config.yaml
model: "class-conditioned image diffusion model"
cond_dim: 256
fused_qkv: true
Rows from block 9 of a small class-conditioned image diffusion model, named by matrix and row number. Rows with one number belong to one neuron. Each number is 500 + 25 x the weight over its row's rms, rounded and kept within 0 to 999. All counts start at 0. Numbers have three digits each.
After each neuron's rows are labels from the 100 images, of 14976 (inputs lightly noised), where the neuron reaches its highest value: "strongest on" is what is common among them. Only what is clearly more common there than usual is listed. The data: capsule endoscopy frames (Kvasir-Capsule).
# fc1: MLP up (model.blocks.9.mlp.fc1.weight, 768x192), inputs 96-191
# fc2: MLP down (model.blocks.9.mlp.fc2.weight, 192x768, transposed), outputs 96-191

fc1.31:525518508509465528510479500466516488511516520488508489490481452493479512492502499489491508507514497467493510495500575500517505488491505495503514525505523481521446497460533522488503494471513470515461511489539485507461473478510490541494444498473510472497520514476482494510478545582513467477
fc2.31:497507493501527499496494541487497519504497503449505506528519510480520431457500522527478503484570521470518467492474480493539504484512458509494499452491494456503516536500559505475508504500520524512512508490502510480526514507499488497556511496496493407509483518505523504502523508465475494508
strongest on: finding: ulcer

fc1.334:511488499503490462518503525525501502474507533506524473531483528486538479500474510504457514508491548515493503510492442523515551499506507494485511497487479501473519480493494496496486477493459436488513511524477468495538514536533524505506517515506461488553512492485444510497482492500552503519
fc2.334:529473505539509519528529513497490501494469573493502472495489541489507474511565478475484500516503541497496507496468506542494466497487495532513488515531484509509508521445509515521466517498502505518460519465519549490519521492502519458493486478487471521494504508504495514520496512505499518520
strongest on: finding: ileocecal valve

fc1.126:519481519504473509548480516507520524499477527455471486509495514519488495511506552485542523492488459524526497499509514488483500502488478529505482498513500505497484486491451497503503480454435483481460521510548518478499469558523461466505536530519492431466492492501514503501531488495475464433
fc2.126:496506471503496487503472515519553496497503504501507488516520465524491495500538513539476518504514577490454519495534502506530484506495504501517510459512512583522520511467501468457512512493482515503543509490549508507484494436524558518498502507481516479488541506496501493489481483457522498439
strongest on: finding: ileocecal valve

fc1.87:490491472506467503471500521493474506494520497499506494494451500498509475518480467474487479490512465470466498528546490496526508481517505467498519509521543541480496481520468528534480470470488491507501515460514515483508482488498495522487478486505492528545498482517507497502467490500512517510
fc2.87:510476495507519501509466518478442544511482490509524495502561493501493518490490531510477473495524456460531507531474474491532485506501477493482505504477466485509525487487508524513484496486498537462528492480558480509543512489498551540488497537457513524504531516493469516505476497473494453532
strongest on: finding: pylorus

fc1.159:501492467492486497514460522573498506510488489464483448502490494513506517480500514507511535533475590472478497448435523502467471494511491495519506493446479522474503500466496496516476582488478489511488506461483500508507502507498562529486468511484490518482537504485520491503510500514504493456
fc2.159:483520471538495490522480486552498508512483505488507507454513507488467479491485486516509469508486426543490536453541478495491476502504517472508497543507502512484508481551452494497526514498512446479489503498437491507515494489514443463489471484522492541526512511505523500499486513502526473484
strongest on: finding: ulcer

fc1.281:534464470503513489499459506506478546502510470504514450451514475500547517520484517504476471518484536516464496475435486488502520504516501507485483480519426475505505482514487484485492446485500503488500496528482507503510499513477513481464525472514500476523525518478480481469500503541452478508
fc2.281:511507480522474499496460531508535488508515452473486483509511494508523490502539445505491503496479490514502512481435472511495551512515527462510493515503530473513512503512472488494534494500483490553518496479478522509469507500442456481487480482506493520488472517492525499488543520548522493531
strongest on: finding: ileocecal valve

fc1.400:498506526530522503486455504557536516484509482501528547511497480505479495513499530515491509464518506489529474502499547517532481496518506539539526477472457496544466466500492526504525565541513498490510488508432526518500494525523436483478495530503513504518509493509532491466534494505475499478
fc2.400:535492542511490500487526490507464481504504460492497488495470473513480500502468521473507475504484469493492501491555511470479468516505504534492513511542506510469498481540503497499482487509504531424494491525473492492468484434535558524507502488486472478523537501485528488508533507480515457500
strongest on: finding: pylorus

fc1.503:506468484528449461490490540508474475492518473515501469487466510477493461490504518479460470499510520501485511543517468509520478504486470494492512460531526520466515497487465541508485529462475498481461529529513479442507539495480455534505462497513513511499525509505517499529459479477495468499
fc2.503:490492523525503504499449502465456508506467536491536541501513464509486520487574509491521482543518437506507505556523503468492500521506497540505490543502493505517493509493492492487440457488524465441534498514532488497485488497478512529492506485452530535544522503484449502499497490500515535500
strongest on: finding: pylorus

fc1.367:500501506477512531491467539509511539498484474518473479508494494548504480498469519495434552517525565475551511481466489526490485500472474522530501449512493446525506497507528531508579518495460567457487520494483508489486496510499497525495493505444499512479534514505498514498507496467486515552
fc2.367:464471504530526491492519494520440533484533526507449531480517509531509504511532470514514511499519511527491495490502503534529486504518504488442505481509520498521508498490516560525436504508549501462514507491477479501513541479471481527492531464420546507519519503520469548498483512551482492500
strongest on: finding: ulcer

fc1.352:489475487534522517506487511454502515509486475445487496496535522538519540489516501521508511514501513491508494466482548495488449490505516539486501501479518464484512508501524511515496492476518491507510538492508467504542499486466505451479527515467481493504494471479522484507494513484505472442
fc2.352:507486483512503517482524516442500510504508473489504484500449450504506518531499529495512490439483473520512496484505530459475467484494489499449496547477493522511492488487483487507493479511499502489494514470497464489452490526520542495468449515532482535463498498520521488486506485461509474465
strongest on: finding: ulcer

fc1.11:491497530501514472526486498488504506454532495506501467539491536496503485520495474475479503540515519529507500497522484517502541495495503536463516508508519484481493451557491522477531496498451455480516501526516516519462534498511474463507545522499510496442488480524485515498486471466521526554
fc2.11:480560496547498518478521505504546523485468484503518525487500509543508487479542521488506519532533501500480465522498501485494512503494530494492471506500475502503483505485522513512533519483505506484499496464484494502466490459516498437500497427494513464496514475452519491508538501500477527475
strongest on: finding: pylorus

fc1.181:495498487511492485487439501487524508476530465466479501500487479475502518519480522500480526510449537514523488464538533488477480546518493525524512507440453513515459492530535473514562512519510526494495479477515486525490533489517504482517483519480514517490500507490486488473544534503504538514
fc2.181:487520551504495462504451497518514473512493481496564506499482472527486458499499513473504489481545456492480500454481509528510488500508493496524507567526499465491499507547513469494520517491509474481488501513486536490467483432526528520514495530556504487498492493502528513503495538496478509522
strongest on: finding: pylorus