From a checkpoint of a small class-conditioned image diffusion model: adamw at rate 0.001.
Rows from block 9 of a small class-conditioned image diffusion model, named by matrix and row number. Rows with one number belong to one neuron. Each number is 128 + 24 x the weight over its row's rms, rounded and kept within 0 to 255. All counts start at 0.
After each neuron's rows are labels from the 100 images, of 14976 (inputs lightly noised), where the neuron reaches its highest value: "patch colour" is the nearest of a few named colours to the mean colour under the peak; "strongest on" is what is common among them. Only what is clearly more common there than usual is listed. The data: capsule endoscopy frames (Kvasir-Capsule). In brackets: how many of the 100.
# fc1: MLP up (model.blocks.9.mlp.fc1.weight, 768x192), inputs 0-95
# fc2: MLP down (model.blocks.9.mlp.fc2.weight, 192x768, transposed), outputs 0-95

fc1.159 [142 116 113 121 128 144 151 137 141 125 120  70 115 134 135 127  82 142 111 175 108 144 118 142 105  94  95 153 117 141 132 121 144 137 127 103 139 154 131 158 100 105 142 110 158 117 162 114 139 176 132 132 147 134 157 151 146 112 123 128 108 167 136 117 104  85 127 139 137 154 115  75 142 123 126 124 102  98 136 123  83 120 139 147  73 118 170 161 114 120 169 157  90 151 147 132]
fc2.159 [155 116 141 140 132 159 125 169 179 126 146  67 130 123 115 166 109 114 125 189 132 120  88 176 176 140  67 165 118 135 147 132  81 174 123 136 116 151 143 127 100 133 135 119 160 115 118  82 140 120 144 120 142  94 125 148 141 146 154 118  99 104  92 127 104 142 129 122 116 115 121 121 129 134 118 132 128  79 111 122 111 119 155 101  79 137 144 170 147 122 136 146 100 103  96 119]
patch colour: orange (41)
strongest on: finding: ulcer (42)

fc1.445 [123 171 147 130 118 159 105 127 194  72 121 134 126 156 160 162 119 148 174 119 158 131 139 121  75 176 145 103 122 114 120 147 129  74  98 104 123 134 130  88 126 114 131 124 151 139 106 108 143 159 113 128 107 150 107 113 154 175 149 108 139 115 120 141 111  99 115 105  86 134 120 142 161 109 118 102 139 121 165 111 148 109 127 110 158 169  87 156 139 108 168  78 103 168  93 148]
fc2.445 [142 138  66 135 164 146 116  80  94  75 144  73 156 130  99 113 116 161  78 134 119 124 103 111 153 114 112 169 146 116 108 143  99 164  84 157 131 145 136 110 143 167 148 133 155 161 111 127 105 132 130 127 135  93 107 136 160 143 106 122  96 159  71 131 138 167 117 144  79 108 113 147  94 107  98 158 146 158 125 154 115 120 100 135 123 146 145 137 140 129  92  98 172  85 132 134]
patch colour: black (80)
strongest on: finding: ileocecal valve (33)

fc1.69 [119  97 135 146 150  96 107 154 137 105 144 108 159 135 127 109 149  91 167 149 134 106  90 185 149 145  94 106 118 123 125 129 108 163 103 142 127 106 107 106 147 109 130 158 137 157 131 126 122 159 134 137 160  94 106 128 188 142 156 137 126 135 114 164 119 112 122  94  94 133 112 130 138 129 101 109  96 153 164  83 180 120 142 115 127 131 139 141 134 138 115 120 107  94 153 120]
fc2.69 [166 198 139 119 130 143 148 146  99  83  91 108 137 113 113 144 112 114 123 131 116  96 194  58 113 147 109 186 186 147 106 162  61 125  89 143 146  74 145  92 134 131 135 133 143  73 139 126 129 138 107 141 152 123  81 127 122 124 122 120  90 159 102 139 152 132 120  94 103 125 135 120 126 151 126 138 129 126 118 115  97 134 113 128 133 127 155 154 141 173 127  96 131 127 151 119]
patch colour: black (82)
strongest on: finding: ileocecal valve (39)

fc1.652 [134  96 109 131 147 103 132 149  94 125 135 120 138 157  57 124 139 123 129  75 121 127 111 110 145 194  95 168 151 133 134 130 137 175 128 139 137 196 122 122  82 102 120 138 106 149 138 117 140 178 104 142 112 128 151 204 129 114 140 116 136 140 113 137 137 147 139 131 124 155 120 116  97 122 111 153 105 113 147 139 133 156 117 129  85 144 110 160 116 148 165 146  85 123 107 139]
fc2.652 [100 106 157 137 120 135 129 125 112  86 102 146 160 141 105 107 140 130 157  95 116  83 136  95  96 104 124 150 117 123 111 126 108 103  48  89 141 128 127 145 117 138 141 118 119  97 110 106 127 134 128  92 127 111 148  97 130 116 148 148 140 148 157 134 150 143 136 115 145 152 116 107 192 174 108 128 109 145 128 145 104  99 123 148 108 126 192 127 108 166 101  85 133  92 150 120]
patch colour: grey (39)
strongest on: finding: pylorus (36)

fc1.312 [126  96 106 146 142 123 113 135 114 121 123 127 121 124 100  98 146 136 135 146 147 152 118 143 148 125  88 150 146 117 103 144 140 120 129 138 169 104 141  94 147 155 144 167 158 145 115 148 142 144 136 126 155  99 150 159 134 146 153 135 139 126 191 142 169 152 131 111 160 139 111 122 106 166 131  75 116 158 117  67 136 147 139 114 148 140 162 109 180 130  99 138 104 135 131 121]
fc2.312 [147 133 141 116  93 124 117 147  96 105 122 107 175 133 124 113  85 139 127  92 136 152 179 139  54 125  99 134 159 124 103 106 149 172 131 129  90 155 129  82 131 118 139 157 107 141 115 136 132 129 133 109 121 140  84 116 159 132 116 120 123 100 159 137 139 133 155 125  68 124 153  75 135  96 158 123 138 141 103 135 146 113 162 151 155 134 120  81 168 127 145 151 101 193 129 130]
patch colour: black (25)
strongest on: finding: ileocecal valve (32)

fc1.503 [111 130 151 145 119 111 119 126  82 103 145 157 132  97 130 141 162 150 103 171 113 102 201 147 114 153 143 131 137 126 158 158 136 108  89 145 101 163  88  93 128 183 149 129  99 134 177 118 153 111 134 128 125 115 136 141 120 161 112 101 142 104 151 111 149 136 118 124 175 108 110 106  84 132 145  87 147 132 169 153  89 167 108 116 133 162 165 100 124 135 153 104 137 141 117 139]
fc2.503 [ 86 115 114 133 121 178  94  93 115  93 132 152 135 140 127 130 147 148 161 137 146 149 120 123 166  86 134 164 157 142 105 142 102 154  96 114 128 159 143 142 137 123  66 119 121 155 123 143 148 127 144 141 163 103 123 130 149 130 138 116 102 105 152 132 126 139 124 107 198 137 105 120 136 141 140 117 131 124 116 131  89 134 142 124 153 138  78 160 132 160 143 128 114 194 119 124]
patch colour: pink (63)
strongest on: finding: pylorus (43)

fc1.762 [131 158 137 179 141 111 137 125 147  94 115 134 143 136 133  96 166 148 141  90 125  91 128 157 156 148 119 125 116 122 156 164 119 138  97 124 119 132 141  48 114 102 148 172  98 146 119 121 118  99 160 121  91 115 117 119 111 195 145 147 111 112 129 141 129 101 126 150 123 125 152 130 126 157 115 159 116 121 102 135 117 147 149 143 143 212 136 100 138  97 120 122 136  74 141 146]
fc2.762 [132 132 107 117 159 156 119  99 128 168 153  88 190 137  91 140 115 137  72  96 134  90 138 104 123  92 100 127 162 120 109  99  85 127 144 124 134 131 135  41 128 123 146 140 126 120 122 124 115 126 144 127 103 138 135 128 169 113 131 129 101 128 151 141 127 142 134 122  80 123 123 161 131 152 115 167 138 152  92 122 103 142 132 113 144 140  85 106 158 132 196 121 124 151 113 126]
patch colour: grey (33)
strongest on: finding: ileocecal valve (42)

fc1.400 [132 100 124 149 140 153 123 181 134 103 138 126 157 143 103 134 151 109 134 131 131 159  97 144  93 124 102 143 131 126 157 105 129 134 112 160 117 123 139 162 105  92 119 143 132 138 122 170 108 181 116 124 150 154 110 159 140  94 159 154 131 119  94 159 106 106 125  93  87 139  88 132 154 140  93 102  97 120 151  98 107 118 122 110 139 122  80 168 125 178 165 107  98 157 138  85]
fc2.400 [116 173 136 131 124 157  97 134 119  97  84 186  77 133 117 130  80 146 124 108 143 108 157 132 148  94 127 175 161 128 143 182  75 132 152 138 166  95 137 169 122 114 117 139 114 118 148 108 112 113 116 135 122 119 110  88 111 110 114 131 131 121  96 121 143  77 126 102  82  96 126 130 111 132 145 159 102 103 111 103  97 131 150 120 130 124 118 192 112 154  99 142 154 132 169 117]
patch colour: grey (29)
strongest on: finding: pylorus (37)

fc1.727 [117  92 145 158 105 149 131 193 140  94 127 112 162 132 154 111 149 110 124 143 158 115 108 161 159 150 133 146 146 150 129 170 114 129 125 113 102 111  72  99 144 149 137 124 115 135 116 100 138 150 130 114 141 119 129 141 132  89 170 139 159 125  98  85  90 133 105 119 115 162  37 116 120 134 142  75 117 126 137 117 133 157 103 124 130 184 156 167 137 140 147 125 138 210 148 129]
fc2.727 [169 118  96 121 135 102 152 214 120 124 123  87 179 125 113 127 150 137 171 165 134 144 147 162 160 141 141 118 120 122 118 100 125 150 155 130 141 190 129 100 148 125  97 132 127 129 136 106 124 172 130 135 112 150 127 133 158 127 119 128 146 103 122 131 130 111 108  99 137 117 168 165 108  74 117 145 119 140 116 108 132 136 137 107 104 128 154 179 122 134 119  95 124  75  96 132]
patch colour: pink (30)
strongest on: finding: angiectasia (41)

fc1.52 [150 167 111 127 115 134  90 147 126 120 146 143 106 125 145 124 161  92  92 119 149 133 109 143 105 134  95 145 118 139 115  97 101  99 118 125 142 162 143 113 163 107 167 143 164 138 127 153 146 179 111 150 130 110 142 164 169 115 136 120 150 152 106 101 110  94 115 162 147 123  79 124 134 140 120 104 141 128 134 154 161 116 121 133 116 119 144 170 142  95 119 124 113 166 129 156]
fc2.52 [151 156 121 135 186 141 114 167 154 119 143 126 168 120 130 169 131 113 149 155 139 114 156 131 139 138 112 146 115 118 143 109 154 136  73 102 113 124 133  68 154 114 106 147 143 124 122 111 111  98 120 104 144 146 142 172 161 133 125 121 144 121  86 108 158  96 160 104 174  90 115 141 125 122 104 139  98  71 108 125 133 136 177 115  99 158 107 103 162 122 191 147 123 107 135 159]
patch colour: pink (35); grey (31)
strongest on: finding: pylorus (42)

fc1.334 [154 132  93 114 140 102 100 117 102 105 167 105  98  55 132 148 173 133 150 143 114 162 130 125 155 178 100 166 101 163 125 153 160 105 122 116 144 130 117 127 130 137 176 152  80 142 170 118 112 165 163 144 163 135 109 146 107 123 152  96  86 110 147 129 143 113 101 164 121 161 124 119 118 117  83 109 107 134 144 154 120 125 106 142  62 139  85 142 144 136 146 104 166 119 117 144]
fc2.334 [122  37 128  90  93 169  83 152 140 122 193 120 158 125 133 105 152 173 134 106 138 105 135  87 162 111  92  90 132 194  97  90 117 134 144 124 161  92 103 141 145 132 159 104 150  98 135 125 119 131 143 132 145  94 138 127 139 125 126 124 148 161 112 131 111 133 132  92 121 135 144  69 134 104 123 129 116 110  98 116 125 148 125 121 183 130 123 149  98 124 156 108 116 145  74 131]
patch colour: grey (28)
strongest on: finding: ileocecal valve (26)

fc1.241 [150 162 162 144 148 110 133 103 107 107 150 107 135  69 132 144 164 158 147 133  98 160 140 135 147 168  81 171  98 131 147 130 146 139 101 100 131 126 117  80 110 147 147 138 110 135 156 100 115 144 148 116  94 100 124 168  92 145 157 102  86  85 148 134 104 129 123 160 135 135 129 113 142 121 135 148  84 131 126 142 124 161  86 130 131 137 140 100 162  70 114 144 143 135 157 112]
fc2.241 [142  69  74 183 120 150  90  99 145 121  66 183 106 127 129 129 154 178  95 159 126 134 166 129 176 112 107 100 106 155  90 151 102 130 100 124 134 133 131  98 132 129 143 121 124  93 127 130 116 124 112 112 146 112 123 122 166 126 126 127 126 176 125 126 138 139 159 111 124 123 118  95 129 114 117 130 140  82 138 120 100 131 118 112 104 127 143 167  88 116 183 120 122 144  85 126]
patch colour: orange (32)
strongest on: finding: ileocecal valve (47)

fc1.112 [148  97 128 118 157 168 123  83 141 100 168 129 154 101 100 100 127  91 126 103 126 167 135 143 123 104 123 139 113 133 143 146 161 178  86 120 149 145 107  91  96 108  70 159 114 193 101 138  91 124 112 131 138 140 126  91 141 140 132 113 109 177 155 123 117 110 163  71 106 174 121 118 124 140  94 158  91  86 154 129  98  99 149 108 115 130  68 108 132 154 125 128 147 131  67 135]
fc2.112 [148  99 125 124 153 138 103 135 114 117 136 133 170 122  91 137 148 162 134 101 110  78 169 167 112 125 116 144 140 132 144 137  97 141 106 146 139 108  83 136 149 128 140 126 114 156 111 132 138 133 107 124 130 102 120 122 155 140 133 142  93 180 189 138 138 135 119 116 147 121 136 133 117 147 121 123 106 186 126 125 109 115 156 119 124 119 217  78  98 121 174 104 121 137 101 132]
patch colour: grey (39)
strongest on: finding: pylorus (50)

fc1.217 [143 135 110 119 138 106  94 126 105 118 101 150 108 102  79 101 129 137 150 155 148 132 145 129 131  98 109 153 114 122 134 138 124 141 148 139 188  85 202  95 119 121 146 128 158 134 136 174 106 161 136 137 133 113 154 136 151 113 164 136  99 108 159 147 141 158 143 116 167 138 122 128 106 112 119  96  92 101  97 105 133 136 142 145 133 133 140 121 147  99  98 129 131 150 130 124]
fc2.217 [187 156 148 108 125 136 104 145 124 132 128 118 179 145 136 132 108 114  75 129 121 132 159 168 123  74 137  58 139 139  98 112 154 155 120 121  51 133 120  90  95 134 137 137 158 144 120 128 162 141 140 107 169 115 103 129 159 122 136 117 154 147 171 142 124 130 146 135  92 121 162  88 122 123 109 108 120 169  98 126 132 119 126 129 145 118 116  44 108 165 151 141 118 181 143 133]
patch colour: black (35)
strongest on: finding: ileocecal valve (54)

fc1.483 [110 118 139 117 103  97 131 127 149 116 124 119 116 146 157 130 109 150  81 135 127 136 127 137  98 133 122 117 147 100  88 116 150 121 125 126  72 172 108 169 163 150 172  89 151 146  96 166 121 126 142 115 103 126 135 129 146 132 123 172 142 120 100 132 127 114 122 115 132 204 115 136 146 131 138 142 139 125  88 115 168 130 110 131 155 115 136 175 126  96  98 153 141 165 106 142]
fc2.483 [ 90 156 155 144  98 121 171 113 146 120 141 135 111 110 135 146 124 146 167 154 116 119 133 202 150 159 117 145 119 145 145 156  94 169 110 162 134 127 127 108 157 141 112 147 128 133 128  99 144 142 125 130 136 112 142 145 151 156 121 131 119 137 134 111 146 115 126 154 133 123 126 160 143  96  72 154 119 113 108 110 142 117 142 116 151  84  76 124 156 115 172  64 124 141  94 124]
patch colour: orange (40)
strongest on: finding: ileocecal valve (31)

fc1.621 [146 122 115 131 129 109  69 156 126 103 130 112 148  86  87  96 120  67 113 158 106 142  94 151 130 137 130 116  89 120 118 102 164 115 111 143 178 153 150 131 114  93 146 132 165 146 137 132 129 145 125 139 138 185 175 129  99 122 123 133 105 143 149 151 106 129 148 150 134 106 112 115 124 124 112 141 106 120 140 160 122  99  95 150 153 116 107 126 136 130 120  96 144 164  61 108]
fc2.621 [ 94 123 100 116 111 101 140 146 129 132 147 137  98 130 132 132 153  75 129 100 151 133 155  62 136 110 165 112 127  95 140 134  98 108 126 145 165 124 117 129 138 126 150 145  93  62 128 100 142 118 106 117 111 131 139 141 167 124 108 133 166 101 122 124 146 131 143 122 121 136 139 126 116 118 106 114 103 141 104 128 159 126 171 108 121 113 121 182 100 162 113 123 137 137 130 119]
patch colour: orange (32)
strongest on: finding: ileocecal valve (52)

fc1.357 [100 140 145 126  88  88 131 176 142 103 156  90 156 151 169  80 162 150 109 154 124 137 120 158 152 109 118  97 145 110 128 177 116 106 104 143 125 143 132 117 141 175  95 107 115 137 116 156 131 143  80 148 137 149 134 115 161 112 162 138 177 136 109  99 143 122  92 103 126 156  64 144  94 130 134  93 128 141  96 106 174 112 119  99 109 166 155 142 142 146 148 170  74 146 151 145]
fc2.357 [134 136  92 153 111 130 181 189 153 123 132 102 143 139 145 100 171 126 154 139 128 158 137 152 165 168 142 123 167 154 132 102 110 146 118 136 127 183 152 114 133 121 144 118 129 122 116 125 130 153 130 129  92 129 143 124 180  97 127 124 162 116 161 131 157 135 108 104 124 112 129 182 125  95 123 120 110 138 134 126 149 136 132 141 114 135 103 184 131 190 141  99 105  81  96 120]
patch colour: pink (54)
strongest on: finding: foreign body (26)

fc1.96 [143 140 127 118 159  96 145 131  96 124 146 116 152 152  85 113 132  60 159  93 121 158 100 152  95 175 107 156 149 148 110 113 161 147 109 163 109 142  99 104 128  88  71 124 176 150 121 149 133 153 123 160 114 113 131 112 170 136 102 114 176 141  96 120 154 154  92 147  95 136 115 124 141 178 101 159  99 142 177 124 114 149 127 108 147 138 102 166 137 113 120  99 110 103 100 123]
fc2.96 [147 161 132 118 112 114 111 149 161  68  80 170 141 134 105 130 168 121 119  62 115 124 153 114 123  98  98 146  81 104 161 159  77 112  92 133 125  96 111 139  84 126 178 126 149 141 120 140 151 119 105 137 127 128 110  96 140 142 149 134 136 119 162 132 124 144 138 130 130 107 107  87 120 127 167 153 142 129 127 151 111 164  92 174 147 113 223 111 144 149 130 136 130 101 154 141]
patch colour: grey (25)
strongest on: finding: pylorus (36)

fc1.87 [133  81 141 133 172  98  99 150 143  95 158  91 215 153 126  95 133 141 135 177 133 114 162 176  84 141 115  84 163 111 136 124 141 110 100  96 122  92 117 104 128 170 145 120 121 108 108 105 137 133  94 155 109 115 133 111 136 144 145 120 137  99 165 130 117 188  97  53 172 138 121 143  79 106 127 113 151 143 184  87 113 138 143  92 119 177 134 128 143 157 154 135 148 127 135 131]
fc2.87 [163 133 125 153 113 148 153 147  67  98 120 115 184 152 158 139 113 166 145 189 112 133 101 130 166 118  67 153 112 123 148 114 116 120  93 135 128 140 125 114  97 108 132 117 118 169 117 128 132 109 114 113 195  94 101  86 129 116 108 125 124 150 162 119 131 177 124 123 175 127 125 157 131 117 128 135 130 140  98 120  94 120 154 150 108 167 117 152 132 170 158 109 130 139 161 118]
patch colour: pink (55); grey (36)
strongest on: finding: pylorus (31)

fc1.299 [109 195 113 122 115 107 110 121 159 104  96 115 137 150 161  91 192 146 154 110 146 147 107 143 124 124 116 127 116 146 100 122  80 110 122 153 154 162 186  93 144 136 138 124 123 173 115 161 133 180 135 113 100 120 132 128 146 128 159 124 133 147 131 128 131 121 121 100  98 158 120 122 163 138 115 132 153 138 136 120 185 104  96 103 165 118 104 134 118 105 113 135 110 119 133 110]
fc2.299 [ 86 109 132 127 101 155 111  96 114 105 127  88 161 139 113 130 101 157  53  75 123 142 148 123 136  39  98 191 144 119 147 161  72 145 139  97 135 127 135 119 147 121  95 123 161 147 123 128 135 120  97 131 149 118 120 146 108 119 124 126 131  96 118 133 132 147 121 148  54 132 121 127 115 107 123 141 119 137 122 156 181 119 122 127  84 130 165 129 112 155 111 145 143  43  92 127]
patch colour: black (79)
strongest on: finding: ileocecal valve (28)

fc1.744 [128 114 111 143 116 124 109 110 101 130 134 155  97  83 132  97 154 129 117 133 108 119 116 127 111 179 113 139 114 145 122 157 204 106 113 122 118 114 104 135 100 171 157 110 145 111 202  98 116 110 119 141 153 150 145 118  87  93 135 108 101  82 157 136 124 100 170 113 135 119 126 129 121  92 135 121 139 102 135 154 128 118  92 141 149 152 127 115  97 138  98 102 155 110 106 116]
fc2.744 [ 91 113 112 137 114 135 151 122  92 131 151 143  55 121 130 111 167 172 141  90 106 127 149 151 145 159 104 157 137 144 140 139  48 175 123 106 165 149 119 102 138 110 113 115 145 102 118 124 134 121 124 140 139 134 110 126 120 134 113 127 103  89 110 128 129 115 123 140 144 135 133 131 117 106 123  85 111 181 123 125 152 117 102 155 151 139 156 146 117 133 117 126 169  57 118 146]
patch colour: orange (41)
strongest on: finding: ileocecal valve (47)

fc1.64 [111 130 173 125 102 109 144 148 115  98 130 134 127 117 154 159 133 144  87 183 146 118 117 148 154 144 146 119 151 130 154 215 104  92 119 153 140 148 159 161 109 185 134 122 129 141 120 131 178 164 121 187 151 144 149 167 118 124 141 115 132 127  96  97 142 123 141 142 166 133  79 148  76  94 144  75 167 140 151 139 126 159 125 118  89 168 182  94  95 120 131 124 113 145 118 131]
fc2.64 [ 89 115 118 133 128 165 111 120 155 121 121 140  87 122 122 141 160 138 212 134 134 113 122 156 135 175 183 162 125 144 100 143  76 183 104 107 131 137 115 132 130 116  76 132 137  72 113 121 139 132 142 127 126 100 137 128 112 121 129 135 121 148 145 113 140 122 143  69 181 125 112 117 124 124 127 133 126 114 135 132 116 131 121 116 115 126 100 119 122 146 139 133 105  88  97 129]
patch colour: white (50); pink (50)
strongest on: finding: foreign body (29)